config.yaml
input: "mfcc"
encoder_stem: "single"
encoder_rnn_width: 96
encoder_rnn_layers: 6
decoder_width: 128
decoder_bias: "none"
decoder_kv_group_size: 2
optimizer: "muon"
muon_scale: "original"
adamw_lr_other_params: 0.0029
Rows from block 3 of the text decoder of a small encoder-decoder audio transcriber, named by matrix and row number. Rows with one number belong to one neuron. Each number is 128 + 24 x the weight over its row's rms, rounded and kept within 0 to 255. All counts start at 0.
After each neuron's rows are labels from the 100 texts, of 14976, where the neuron reaches its highest value: "fires on" is the input token at the peak. Only what is clearly more common there than usual is listed. The data: read English sentences (LibriTTS-R). In brackets: how many of the 100.
# fc1: MLP up (decoder.blocks.3.mlp.fc1.weight, 256x128), inputs 0-127
# fc2: MLP down (decoder.blocks.3.mlp.fc2.weight, 128x256, transposed), outputs 0-127

fc1.124 [128 166 116 100  89 119 149 148  70 139 132 179 122 115 143 103 112 154 132 124 173 139 100 114 147 139 136  80 128 154 141 106 111 131 130 172 112 207 111 153 116 130 106 143 125  91 102 140 129 117 126 127 131 101 128 159  91 108 155 119  74 170 158 148 124 100 129 119 149 147 128 133 109 126  86 175 114 102 131 133 135 118 109 173 128  82 119 133 130 150 112  98 110 103 127 146 118 112 127 103 111 111 155 147 148 144 163 167 117 124 126 139 138 155 120 113 160 143 143 130 165 172 140 107  93 131 134  91]
fc2.124 [131  94 141 119 115 115 124 157 127 143 109  84 105 145 161 124 158 126 162 133 138 154  88 100 136 150 129 155 138  86 149  62 145 107  93 174  79 123 136 150 131 121 181 112 108 102 158 118 151  95 144 122 167 110 116 127 132 130 140 128 158 146 149 140 153 146 102 200 120 127 131  89 144 108 132 120 135 120 126 135 144 128  93 120 147 112 105 128  48 107 128 137 112 157  99  87 106 125 118 125 136 119 128 167 113 100 114 142 106 104 153 154 127 125 122 118 117 147 125 163 187 138 153 125 117 138 151 129]
fires on: "o" (38); "s" (35); "l" (13); "g" (9)

fc1.163 [ 76 124 129 130 136  94 117 115 107 119 122 128 141 135 144 118  89 131 172 133 105  86 127 139 138 131 118 119 160 136 141 136 133 154  85 143 177 178 138 139 105 109 102 123 153 140 116  98 141 122  93 128 124 160 167 126 108 143 106 113 146  95 110 152  86 138  80  79 124 123 154 151 203 140  66 127 147 172 138 144 148 115 162 127 139 119 115 128 145 143 128 116 138 141 126 126 139 101 153 140 103 129 134 111 123 132 168 152 144 124 101 102 158 127 120 117 157 146 124 105  79  83 101 187 111 144 149 133]
fc2.163 [106 160  90 141 108 172 133 165 135 164 129 127 140 166 136 148 178 146 118 175 118 151 138 153  92 144 118 153 114 118 148 126 136 119 134 136 119 121 122 116 129 108 131 113 137 105 156 130 164  62 133 113 147  96 134  84 127  92 177 122 122 129  89 120 122 155 118 111 122 121 118  94 134 138 121 119  78 139 152 117 161 140 108 104 193 174 137 135 122 103 131 112 117 126 145 161 104 124 113 131 114 134 117 116 130 145 148 188 130 143 119  89 107  99  80 100 146 114 129 133 102 146 152 121  81 126  81 163]
fires on: "n" (100)

fc1.150 [120 101 125 135  81 153 126 138 177 110 148 105 146 107 130 150 150 121 102 128 101 147 184  83 134 136  86 142 141 128 124 112 120 135 152 165 183 129  87 153 126 113  87 156 105 112 114 119 110 137 121  96 132 112  87 135 154 156 101 116 167 132 157 131 143  99 125 141 117 152 170 135 128 135 111 148 105 121 167  92 108 123 163 124 160  95 110 106 128 106 111 152 132  84 115 151 124 134 106 120 120 112  95  70 151 155 166 137 107 158 145  76 113 151 147 119 146 114  90 160 132 137 129 132 168 146 134 144]
fc2.150 [100 150 152 121 147 108 134 103 113 156 134 104 149 162 124 116 144 132 141 142 182 114 118 120 130 169 136 144 159 165 106 123 127  89 119 133  89 150 149 141 122 102 123 151 101 147 150 127 139  95 173 145 110 151  79 131 166 138 142 116 115 167  75  99 141 177 120  78 152 121 143 180 124 136 108 136 118 150 108 127 122 129 160  98 113  97 136 107 127  69 141 118 142  90 123 128 111 168 147 147 135 171 139  99 115 126 116 114 114 114 152 146 135 113 107 155 133  94 100 119 155 148  89  88  82 127 150 105]
fires on: "n" (83); "v" (10)

fc1.117 [133 118 130 110 116 157 136 120 133 154 150 132 117 129  95 136 132 149 160 109 136 136 150  90 138 103 126  98 118 137 115 108 139 124 108 106 116 135 135 123  95 147  75 144 159 118  90 157 135 110 141 127  84 141 118 149 116 149 144 123 130 149 141 150 134 152 175 132 100 100 154  78 127 137 122 133 176 138 139 127 153  71 109 140 147  85 160 122 133 143 113 142 133  96 139  99 106  73 147  91 112  98 139 137 184 164 124 109 124  93 116 111 143 169 184 144 138 139 123 164 162 100  90 130 120 109  84 182]
fc2.117 [117 140 113 127 159 150 137 109 130 140 150 140 146 154 131 167 144 106 122 154 174 132 103  95  98 145 116 135 110 108 147 127  98  85 183 126 130 128 130 136 136 127 132  97 115 161 128 147  87 167 155 159 148  86  98 146  99 114 113 106 103 125 144 118 151 157 144 122 126 161 119  85 101 168 158 108 193  71 153 120  96 133  84 150 144 169 129 108 118  89 175 113 120 129 129 123 142 103 107  83 129 148 102 113 138 132 109 103 125 130 136 140 148  90 166 146 141 131  97 153 149 125 116 103 160 122 118 104]
fires on: "t" (45); "<end>" (18); "o" (17); "n" (16)

fc1.189 [ 97  97 118 125 130 136 175 115 147 176 118 100 120 127 126 132 103 160 132 127 139  85 143 152  71 126 120 130 155 114 118 108 122 114  74 149 166 102 125 159  91  95 174 145 155 110 135 152 133 104 137  97 164 114 126 153 133 104 101 110 137  96 129 134  81 134 105 138 135 171 115 111 142 163 128 111 150 151 137 127 137  91 171 118  92 127 140  88 112 151 163 137 101 137 106 165 135 136 110 143 120 189 166 140 101 139 149 127 141  94 123  93 129  91 101 143 143 162 123 128 112 126 152 156 150  95 111 141]
fc2.189 [111 137 108 116 102 126 137 156 131 127 106 123 139 177 111 144 166 130 181 163 106 105 131 142 138 149 135 163 170 122 104 107 120 107 110 135 145 156 121 129 123 111 153 141 147 121 123  97 157 128 117 152  85 103 150 133 120 127 143 138 126 110 145 145 116 140 183  52 121  98 144 139 160 117 162 121 134 131 138 135 132 118 145  82 133 105 109 132 138 111 102 131 125 157  78 111 119 158 194 159 146 103 107 145 129 135  99 137 171 115 131 126  98  51 103 132 159 132  88 127 129 143 169 107 110  99 146 118]
fires on: "v" (87); "s" (11)

fc1.72 [101 132 114 110 133 129 145 131 101 131 145  98 152 132 114 125 109  99 109 123 168  74 126 106 180 107 143 153 129 105 111 128  82 116 152 157 139 123 122 133 109 106 183  93 107 167 167 153 114 140  89 133 139 160 129  81 140  87  91 117 184 131 151 123  90 108  98 140 133 145 132  84 130 137 119 121 118 140 109 171 128 127 127 152 179 158 146 155 157 129 123 162 128 104 128 119 140 155  77  86 102 148 148 136 110 124 151  94 125 116 111 116 102 144 137 138 113 165 142 117 108 130 108 134 153 178 155 122]
fc2.72 [143 154 121  86 120 133 138 126 110 141 105 121 137 139 152 150 155 148 104 141 120 135  81 129 109 108 166 114 113 110  77 153 167  84  72 118  95 115 130 161 114 121 164 112 113 150 108 126 132 112 112 143 139 148 163  99 156  89 129 146 147 143 100 154 149 148 155 113  89 164 142 127 121  98 123 113 153 137  91 146 128 172 158 130 164 129 133 141 154 117  89 119 126  55 142 103 140 145 152 148 108 122 153  86 108 169 138  90 149 129 132 134 143 111  98 152 153 151  97 101 110 112 106 135 177 138 143 141]
fires on: "a" (72); "u" (26)

fc1.34 [112 166 120 116 121 120 111 126 124 153 130  93 117 148 108 119 144 139 127 154 107 118 167 128 159 116 127 112 176 141 127 116 120 107 116 125 143 128 132 100 142 123 102 163 156 144 143 154 135 151 126  97  75  64  90 134 174 114 140 129 105 155 117 145 111 139 132 115 172 163 130 134 123  93 134 117 101 129 125 135 182 170 130 156 118 175 146 131  75 131  75 114 144 106  99 133 103 108 134 156 116  64  95  88 141 139 157 106  95 110 149 136 161 154 148 101 120  91 114 126 119 133 141 162 162 123 134 148]
fc2.34 [126 133 150 149 137 141 100 150 153  93 140 111  83 137 140 132 144 103 112 135 134 149 105 146  77  97 163  64 154 113 109 103 145 120  92 114  88 121 119 108 123 118 128 157 149 125 114  81 155 129 102 156 163 109 153 102 131 110 152  80 165 107 118 135 168 138 122 124 140 143 104 121 112 113 125 142 133 163 138  97 140 126 108 112  99 133 140 143 138 123 127 100 137 143 119 139 171 161 124 162 140 101 124 194 103 109 165 144 139 168 152 109 136  91 143 120 116  93 112 169  82 157 118 170 118 115 120 164]
fires on: "a" (89); "y" (11)

fc1.97 [119 140 165 136 104 110 176 104 107 136 125 130 107 110 111 131  94 150 161 114 123 112 112 107 119 101 155 160 162 125 166 147 154 102 123 156 114 133 129 109 137 162 126 150 130 169 121 124 133  94 120 131 160 152 120  91 160 116 157 131 150 104 131 138 135 107 144 148 122 117 137  79 155 150  62 123 123 133 142 144 116 131  92 142 143 155 146  76 105 135 119 121  99 144 133  76  71 167  77 148 101 106 123 173 163 144 111 111 103 123 127 163 146 107 138 148 125 103 125  96 117 105 171 147 173 123 114 111]
fc2.97 [119 109  97 133 124 134 125 140 155 132 108 160 179 128 161  96 117 113 102 112 120 161 143 170 148 120 108  80 103 156 107 134 113 168  80 110 144 128 182 141 111 118 121  80 117  84 134 119 117 113 134 143 131 103  90 147 149 128 139 115 118 141 145 147 125 139 123 111 111 133 128 160 150 145 117 137 132 173 128 100 163 136 169  91 177 139  84 126 195 139 111 104  97 106 127 147 139 125 152 125 108 151 134  88 148 113 126 159 138 133 105 101 182  85 123 115  78 141 115 124 141 141 134  92 119 118 139 152]
fires on: "t" (59); "v" (21); "b" (20)

fc1.94 [104 111 122 163  80 120 149 171 119 101 124 116 125 144 162 141 135 133 159 115 167 110 151 112 127 127 136 156 140 149 136  97 164  92 117 131 137 107 122 108 140 167 154 106 138 165 128 124 145 115 117 138 120 133  79 136 163 159  98 153 129 150 167  99 146 145 139 104 129  95 116 143  94 106 157 143 131 108  88 157 117 151 121 179 148 165 130 172 166  84 144 122 109 145 123 110 157 125 128 109 103  44 162 116 109 109 104 166 111 150 109 121 109 153 139 115 128 111 118 118  80 129  97 113 112 149 114 113]
fc2.94 [129 101 126  93 131 174 120 118 110  58 143 149  93 154  91 172 141 148 140 119 121 116 136 156 139 128 121 159 129 147 126 146 131 137 107 115 140  80 157 129 124 128 162 128 153 176 101 114 156 111  69 116 144 134 121 113 150 143 118 117 126 188 121 152 180 144 161  91 126 155 115 127 137  92 124 142 105 151 107 140 134 145 122 125 123 161 129  87 132 129  71  92  89 158 164 108 125 152 148 133 133 104 166 124 111 146 119 160 134 126 144 119 139 145 130  80 122 106 121 128 103 118  97 131 132  68 131 118]
fires on: "a" (100)

fc1.3 [132 130 138 149 129 150 104 118 131 118  88 137 155 115 144 141 114 159 145 188 160 161 115 142 163 140 111 132  95 102  71 150  96 134 111 115 120 157 148 112  99 156 146 144 109 167 156 127 118  86 117 108 124  89 112 108 139 152 134  92 146 120 149 137 118  99 117 126 129 123 183 131 144  79 133  69 106 113 136  99 135 145 111 144 143 159 114 121 114 141 104 129 144 166  95 164  76 137 137 122 116 142 135 116 130 159 113  99 185 158 154 121 157 159 101 139 129 105 116 119  97 108 141 135 144 166 138  81]
fc2.3 [130 138 159 118 168 137 140 119 130 140  98 177  86 121 145 142 102 150 122 144 121 131 132 175 103 118 141 165 128  89 121 151 180  96  88  87 142 131 139 112 146 125 149 114 116 121 182 153 130 146 113 133 103 111  94 121 121 152 104 150 111 146 178 172 110  84 113  68 122 143 103 159 102 130 117  94 127 130 128 117 108  72 144 139  97 136 142 103 162  82 120 114 159 108 126 107 128 144 121 137 121 125 140 125  99 146 128 136 160 135 146 117 198 114 150 129 108  99 102 128 145 115 156 131 130 100 147 105]
fires on: "y" (27); "l" (7)

fc1.149 [137 123 141  67 124 130 151 135 121 124  98 125  97 140 116 158 115 100 103 104  92 121 112 149 121 140 183 156  97 144 150  90 122  95 134 136 129 171  93 121 155 150 136 137 138 151  97 159 111 118 154 118 145 165  90 161 124 111 121 125  84 145 141 113 145  81 107 110  90 114 113 104 158 148 143 127 117 162 177 157 157 104 131 130 119 123 143  81 123 139  72 187 163 123 164 160 152 169 125 120 124  97 126 105 114 140 139 141 137 140 142 112  99 105 144 143 122 108 149 143 100 114 121 144 154 132 137  85]
fc2.149 [131 105 115 106  99 168 145 121 114 140 152 166 147 139 142 158 117 121 138 135 122 154 122 200 142 146 132 142 133 146 112 115 102 108 101 126 126 159 171 126 138 135 113 165 116 136  87 148 129 158 159 115 107 105 106 160 133 151 128  94  88 141 129 133 157 159 141 137 115 124 137 150 153 108 101 154  99 124 117 104 135 145 116 121 126  99 116  97 102 124 168 186 134 112 115  78 103 131 160 137 139 145 120 117 104 121  90 174  95 150 112  43 113 141 127 118 112 119 124  72 119  92 148  99 163 126 131 130]
fires on: "n" (100)

fc1.42 [110 125  99 153 125 145 159 100 144 126 121 147 133 131 121 109  66 155 149 137 162 108 148 128 124 127 115 122 104 125 133 136 142 132 152 110 126 103 151 123 139  77 121 123 136 169  98 138 202 134 105 122 130 146 107  91 128  86 110 118 137 113 103 126  66 174 123 149 137 134 165 105 102 131 138 187 156 131 119 116 131  91 138 142 118 159 114  85 151  75 152 159 121 133  88 151 141  79 151 126 104 123 135 136 141 112 117 141 151 108 109 136 147 171 167 120 110 143 141 142  79 121  87 118 124 157 143 142]
fc2.42 [141 141  89 133 169 133 145 173 138  91 117 110 108 145 141 115  96 147 125 132 112 177 151 130 148 163 106 136 178 114  99 151 140  94 159 136  91 138 139 187 132 104 124 124 112 142 152 100 136 106 115 127 114 127 117 130  85 158  87 102 140 106 129 138  93 146  96 165 155 115 152 167 138  78 102 139 166  99 128 144  99  67 105  98 186 166 151 122 142 131 129 102 131 141 110 117  96 143 107 163 128 122  94 122  95 138 104 124 114 133 155 138 135 130 150 140 139 145 136 142 106 115 107 147 121 102 153 154]
fires on: "y" (100)

fc1.165 [148 150 201 183 145 119 132 105 140 135 133 109 170 148 138 131 141 144 112 108 169 105 146 113 120 145 114  98 156 138 100 101 122 132 116 130 153 130 109  69 108 143 110 158 126 153  98  94 119 187 169 119 136  79 131 163 131 100 114 122 146 113 107 136 139 128 167 129 140 142 127 127 110 114 127 123 160 122 137  83 104 116 114 152 153 166  74 141  56 111 127 126 130 157 144  88 140 132 129 170 154 128 106  85 148 131 102 120 107 147 138 131 120 130 112 126 141 137 102 145 114 165 115 104 125 128 148  99]
fc2.165 [129 125 102  91 174 133  98 159 118  82 129 124 118 132 109  87 107 128 110 119  96 126 125 129 141 137 106 137 144  93 118 129 130 108 150 153 132 119 174 164 131 113  76 123 127 122 125  98  83 131 119 155  97 152 128  70 125 108 125 149 156  96 126 159  94 135 131 112 129 158 124 156 109 123 181 103 131 127 130  95 112 120 144 104 115 148 138 131 132 110 137 180 110 154 107 119 152 117 142 182 135 119 106 173 134 126  89 102 158 169 163 134 139 112 133 162 182 104 108 108 118 134 176  93 146 160 157 116]
fires on: "o" (100)

fc1.123 [150 156 145 120 151 132 125 143  79 146 101 126 140 113 136 153  91 129 161 163 158 134  87  85 104 146 121 123 124 162 133  99 118 108 144 143 151 188 111 103 110  76 101 111 136 195 142 121 130 110 120 125 129 154 125 137 161 149 119 108 111 107 129 147 151  75 134 122 100  94  96 130 176 143 127 158 151 132 135 146 139 147 135 126 148 108 109 111 138  82  83 141 115 129 124  76 159 145 106 105 128 167 163  95 139 105  97 105 154 150 122 152 132 150  87 131 151 136  96 128 118  91 123 151 147 131 110 131]
fc2.123 [142 134 120 112 143 162 116 107  92 165 131 126 122 123 143 120 123 143 155 147 161 162  73 132 132  76 120 102  78 143 159 117 122  84 139 141 172 158 157 103  67 115 153 124  95 166 121 119 150 103 127 138 150 115 115 151 125 120  91 114 116 126 145 127 127 158 115 167 106 119 129 131 145 125  95 161 147 124 115 126 166 135 129 151 137  66  82 138 166 115 143 145 119 122 142 178 151 105 127 126 151 113 167  84 111 149 112 132 123 100 162  98 145  84 100 121 120 141 121 139 177 112 136 107 119 120 134 156]
fires on: "o" (64); "i" (36)

fc1.38 [ 95 109 112 207 138 149 135 125 144 164 121 105 133 108 148 144 126 156 151 144 139 125  92 120 172  86 122 117  51 135 123 120 150  65  90 125  85 149 119 133 148 141 124  72 131 121  92 109 126 141 115 125 113 156 116 122 130 154 145 145 142 160 144 161  94 120 156 136 144 149 156 136 139 146 131 123 113 131 147 105  99  91 129 156 130 138 166 125 103 120 137 135 157  87 150 122 111 156 135 124 105 125 115 158 120 102 123 122  75 122 156  94 127 110 143 141 118 143 142 109 131 117 151 135  83 156 179 116]
fc2.38 [139 118 100 146  93 111 173 148 187 101 126  98  97 138 176 134 120 138 139 122 102 169 104 130 166 147 109 151 162 131 149 129 141 126 108 131  74 138 139 107 112 141 131  93  64 180 102 113  76 126 108 155 126 116 118 109 148 129 130 172 155  80  92 129 167 135 159 106 133 179 122 128 119 121 129 115 122 114 146 120 147 107 116 111 141 119 124 111 135  92  98 109 147 129 120 134 137 131 114 105 131 130 180 109 138  87  86 157 126 128 141  98 144 127 112 139 156 150 124 155 142  91 130 131 111 153 168 112]
fires on: "t" (88); "c" (12)

fc1.249 [177 172 130 143 121 170 158 113 151 103 151 118 149 178 148 165 134 139 157 108  90 129  78 134 108 155  80 124 134 109 116 144 103 100 158 110 133 130 133 134 127 161 104 107 159 136 115 139 142  89  95 104 141 115 127 114 119  85  74 106 133 183 104  88  98 124 144 149 136 167 125 128 123 136 107 141 149 140 151 118 152 133 137 165 126  92 114 159 126 121  64  97  99 114 158 105 118 136 116 140 134 166 125 137 115 156 126 109 145 140 148 151 119 113 137 119 132 137 160 115  97 114  76 101 151 120 151 117]
fc2.249 [111 102 124 134 161 138 104 118  97 142 120 146  88  78 131 109 129 106 120 118 115 190 173 108  97 128 143 114  96 114 140 134 190 127 139 184 168 144 106 124 127  86 138 147 132 150  96 126  91 141 101 133 120 107 140 150 133 146 126 114 150 118 136 149  99 155 108 103 152 164 141 174 158 110 121 136  91 110 103 138 117 141  69 111 159 122 102 138 119 116 131 148 121  86 112 118 105  79 125 149 164 124 140 142 131 172 137 143 154 100 127 117 134 170 160 111 133 133 106 153 108 119 131 177  96 125 137 111]
fires on: "y" (36); "s" (29); "h" (15); "r" (13)

fc1.98 [146  94 147 144 124  77 175 122 120 136 118  95 133 132 122 136 113 117 134 139 133  84 139 127  93 136  97 166 127 117 140 121 170 140 148  91 135 158 137  77 100 130 133 152 144 139  87 166 127 140  87 108 120 100 120 107 162 163 129 165 116 112 125 168 147 133 154 124 111 155  98 122 155  63 112  81 132 192 134 118 121 108 120 202 130 137 121 148 134 126 111 128 116 107 150 117 129 119 124 118 102 107 160 117 163 152 118 111 138 127 141 167 135 114 109 108 152  74 140 137 132 152 116 154 109 115  98 146]
fc2.98 [147 129 101  94 172 139 109 102 127 100 107 174 114 148 166 112 138 124 160  85  88 116 133  94 141 109 122 117 111 100 130 145 117 191 178 117 139 129 152 153 132 135 124 163 139 104 103  76 127 154 160 104 114 106 149  79 170 136 123 134 154 156 140 151 142 133 123 158 158 122 113 109 115 121  80 165 142 158 104 128 129 126 138 119  91 109 113  94 144 120 140 116  96 145 109 169 178  97 138 105 145  90 129  94 155 158 132  98 141 126 134 135 105 120 128 128 122 117 110 137 187 143 129 114  95 130 109 125]
fires on: "t" (100)

fc1.241 [151 114 153 138 123  82 148  79 142 182 120 103 125 104  80 131 127  82 127 138 165 139 125 120 123 134 127 133  98 168 156 104 110 112  68 126  96 128 137 167  98 103 110 117 124 120 118 118 105 119  94 136 125  92 190 143 183 129 121 112 135 113 108 190 135 152 178 119 151 142 119 133 142 121 105 112 130 123  83 137 120 100 117 125 131 159 159 114 122 139 112 128 142 114 143 111  93 137 130 175 147  84 112 119 116 147 136 156 165 153 145 126 138 143 137 139 121 119 140 140 102 123  81 120 176 117 157 130]
fc2.241 [157 145 112 127 135 152 109 123 170 105 159 102 124 110 103 129 139 124 161  93 122 129 131 122 131 144 150 101  75  80 125 116 118 137 132  89 120 124 148 139 123 139 110  80 112 135 130  86  90 134  94 163 150  99 158 122 131  95 161 129  94 153 109 172 110 140 128 179 153  86 132 155 157 150 149 135 102 111 115 130 124 108  93 117 122 144 116 128 125  97 113 135 170 102 148 129 142 112 163 157 127 123 148 140 121  74 150 137 161 142 151 191 121 153 127  91 183 130 125 133  99 137 111 118 125  95 110 174]
fires on: "t" (72); "h" (28)

fc1.153 [110 140  88 158 141  52 133 121 128 130 148 113 147  93 135 148  94 149 143 143 120 137 169 152 137 184 132 115 143 139 172 124 107 110 157 121 113 130 139 128 119 116 142 161 140 143 118 141 128 136 127 149  99  71 156 131 126 114  72 163 129 163  84 135 105 142 110 103 101 168 136 100 137 111 131 140 175 125 152 132  94 143 153 125 116 121 135 132 103  92 147 121 163  94 109 139 131 124 100  67 126 148 149 146 136 123 161 111 133 132 129 112 131 124 184 126 106 138 137 134  92  89 125  84 101  92 152 111]
fc2.153 [139 150 109 103  88  84 130 152  94 150 186 111 118 112 152 141 108 133 128 166 170 147  95 161 125 177 111 142 100 155 115 159 135 100 171 111 148 134 105 134 167 124 136 192 100 127 129 146 140 114 144 150  98 145 143 159 130 105  93 146 115 131 140 179 109 121 139 124  98 127 135 112 172 142 183 142 123 125 148 132 141 138 101  74  97 112 110 136 130 103 143 120 149 108 139 133 102 107  98 135 119 145 112 129  89 128 102 136  91 123  68 100 149 159 117 138 144 156 132 158 131 127 113 119 127  95 126 115]
fires on: "t" (86); "y" (9)

fc1.154 [118 154 120 166 124 174 125  97 133 103 139 114 108  86 131 173 138 132 141 153 132 110 132 138 112 157 144 119 104  90 148 133 145 132 110 161 176 130  85 130 128 141 149  92 141 172 128  97 129  91 127  96 105  76 131 152 102 103 169 142 127 121 123 122  89 141 189 146 127 129 127  98 137 150 128 110 125  86 147 145  77 176 120 138 140  96 122  89 103 155 122 149 132 113 137 128 119 115 185 120 172 122 128  77 123 146 133 126 162  72 132 117 121 151 130 105 128 140 167 128 144 117 113 112 135  98 126 143]
fc2.154 [103 143 102 114 142 166 116  90 101 142 130 104 139  93 135 139 125 103 117 161  94 131 107 148 129 154 117 120 159  83 173 108 144 104  81 125 151 143 146 123 174 125 151 101 151 146 157 114 153 132 137 122 141 144 147 113  89 120 122 115 157 145 113 134 119 101 170 155 157 128 147  99  87 144 139 156 178 177 113 114  90 163 146 154 104 108 110 138 123 166 114 110 150 120 118 114  94 140 145 122 152 164 102 108 156 114  96 136 125 130 122 121 114 119 201 129  63 123 145 124 111 124 124  99 120 121 125 168]
fires on: "v" (53); "z" (24); "y" (22)

fc1.186 [113 177 107 119  94 125 120  69 116 108 130 133 138  70 157 137 118 112 179 154 133 116 139 113 127 113 130 115 113 115 127 153  75 151 100 111 123 135  92 167 137 175 122  99 140 129 104 126 223 126 136 124  85 114 133 108 122 129 140 127 154 136 110 158 122 140 115 119  66 122 168 143 111 152 107 101 129 136 142 138 112 121 116 136 150  90 126 115  84 147 144 157 105  97 127 159 166 143 124 148 138 153 159 116 145 125 119 152  98 130 128 124 151 149 163  96 153 106 134 117 130 111 138 113 100 125 153 162]
fc2.186 [140 156 107 141 127 168 138 128 166  86 150 139 118 142 139 155 137 143 119  94 145 108 126 133 112 166 138 136 141 123 136 155 118  86 122 115 150 101 177  97 112 121 134  93 143 174 148 102 119 135 106 125 142  84 110 130 140 105 142 122 153  94 111 145 100 135 117 129 114  86 118 162 113 136 116 196 122 171 147 118 132 139  99  83 142 149 152 141 157  98 134  90 136 112 108 132 140 116  81 124 132 137 124 140 154 117 157 122 129 118 134 116 145 122 126 133  97 101 188 117 186 154  65  91 105 107 156 100]
fires on: "o" (100)

fc1.85 [122 150 140 161 107 135 157  86 134 149 153 141 135 105 141 135  79 146 155  77 121  87  87 129 103 124 178 172 145 102 106 127 161 200 115 102 157 143 132 141 134 165 128 125 124 156 153 133 162 102 107  95 151 117 128 103 137 142 133 113 126 130 139 111 126 142 129 143 128 114 114 118 106 130  81 166 151  95 116  93  92 111 140  93 118 126 131 109 134 106 108 111 118 118 114 158 127 122 176 101 121 106 124 151 150 109 142 106 117 160  89 146 153 161 119 104  92 156 145 147 127 109 162 111 140 141 113 190]
fc2.85 [104 119 126 149 117 141 147 155 128 126 129 102 181 147 111  93 139 136 107 151 137  95 170 179 128 140 136 118 126 126 111 154 120  97 117 128 160 100 139 143 102 142 127 119 118  70 136  91 134 121  98 110  92 140  98 149 145 146 122  32 118 142 143 166 103 103 132  92 151 114 129 131 175 140  97 131 114 170 109 177 101 133 124 140  95 153 150 112 153 114 126 135 145 125 130 106 141 136 187 112 109 104  94 153 146  97 130 133 153 116 132 139  82 110 111 151 127 144 124 140 125 133 120 127 117 144 116 186]
fires on: "t" (92)

fc1.254 [121 110 161 133 126 135 164  96  92 124 129 119 151 124  94 124 135 169 121 141 121 130 133  93 125 132 164 113 190 145 155 142 145 107 120  81 132 164 116 132 124 126 150 121 112 149 142 114 189 101 127  91 109 114 111 123 120 132 133 170 121 114 125 100 119 123 173 144  81 163 143 116 132 140 117  74  90 127 101 137 122 102 209 125 109 120  95 138 156 100 105  94 134 128 127 140 129  84 129 146 111 181 139 113 156 152 126 148 136 146 155 150 112 117 134 144 155  87 144 129 131 109 146 124 134 112  74 157]
fc2.254 [153 144 122 116 125 158 124 109 115 137  95 137 172 132 132 140  87 102 103 133  99  93  99 127 112 167 131 131 156 106 141 129 102 133 105  75 128 145 146 134 119 131 113 144 123 186 155 122 141 125 135 110  96 139 166 124 102 130 122 133 184 130 109 107 170 100 139 133 130 106 106 175  92 117 174 103 109 134 169 123  79 123 146 139 127 138  84 134 121 156 160 104 144 130 141 123  98 132 173 106 173 129 143  90 149 103 152 154 105 131 137 165  67 160 118 129 119 122 135 161  86 142 130 104 126 122 104  96]
fires on: "v" (69); "r" (31)

fc1.231 [141 134 138 151 150 133 110 124 118 113 133 129 119  97 104 120  88  90 134 131 111 118 133 110 134 106 121 115 142 166  72 130  89 117 148 146 188 117 125 150 113 150  98 144 104 135 174 137 161 130 111 122 105 156 102  76  78 156 141 161  67 134 136 133 139 138 115 170 123  77 117  99 140 139 131 150 117 140 128 146 130 195 129 149 156 104  99 112 141 141 104 121 147 131 108 175  99 126 140 159 136 140 132 126 114 104 107  91 142 134 108 156 123  94 113 162  92 143 117 148 150 155 142 125 131 110 176 164]
fc2.231 [ 99 165 141  75  79  84 124 134 137 155 140 117 120 125 114 183 161 101 122 129 121 138 101 133 144 105 142 150 167 132 122 141 157 126 133 117 121 104 182  93  90 129 108 136 152  82 110 128 140 132  97 154 137 128 130 110 167  81 143 103 159  79 110 146 111 156 151 144 132 131 140 140 102 140 142  94 159 174  88 152 151 127 114 139 110 120 127 134 146 127 153 144  99 129 129 137 138 124 102 190  86 131 113 130 125 149 145 129 123 118 100 106 172 150 116 105  95 112 138 122 109 136  96 120 179  99  95 122]
fires on: "o" (78); "a" (20)

fc1.159 [102 165 136 143 108 134 110 127 131 125 102 143 116 126 125  85 115 116 134 104 142 110 123 114 103 166 138 135 129 123 118  96 129 147 154  95 120 143 145 182 137  70 180 166 126 144 109 104 139 149 133 125 134 126 142  87 152 151 140 103 132 120 141 190  98 163 155 117 108 101  97 128 140 167 116 134 127 128 104 110 139 118 162 134 141 119 134 151  63 106 125  99 139 139 136 126  53 119 133 172 128 114 176 167 117 165 106 121 146 127 145  82 138 107 132 116 112  99 135 165 108 145 155 162  98 132 129 103]
fc2.159 [142 159 148 110 147 129 131 186 101 120 110 110 109 128 124  88 140 152 136 119  86 117 111 124 121 136  96 118 118 139 153 130 111 134 112  88 110 164 166 136 133  79 136 151 111 114 103 138 143 103 138 119 134 137 129  92 125  88 104  92 121 103 125  67 118 113 178 113 121 140 126 108 186 113 149 124  80 127 113 149 156 129 131 141 137 125 110 122 145 139 135 123 145 120 145 156 113 110 126 172 151 169 135 146 156 123 180  92  94 153  99  95 113 157 134 139 124 113 106 190 117 153  87 165 178 129 123 141]
fires on: "o" (100)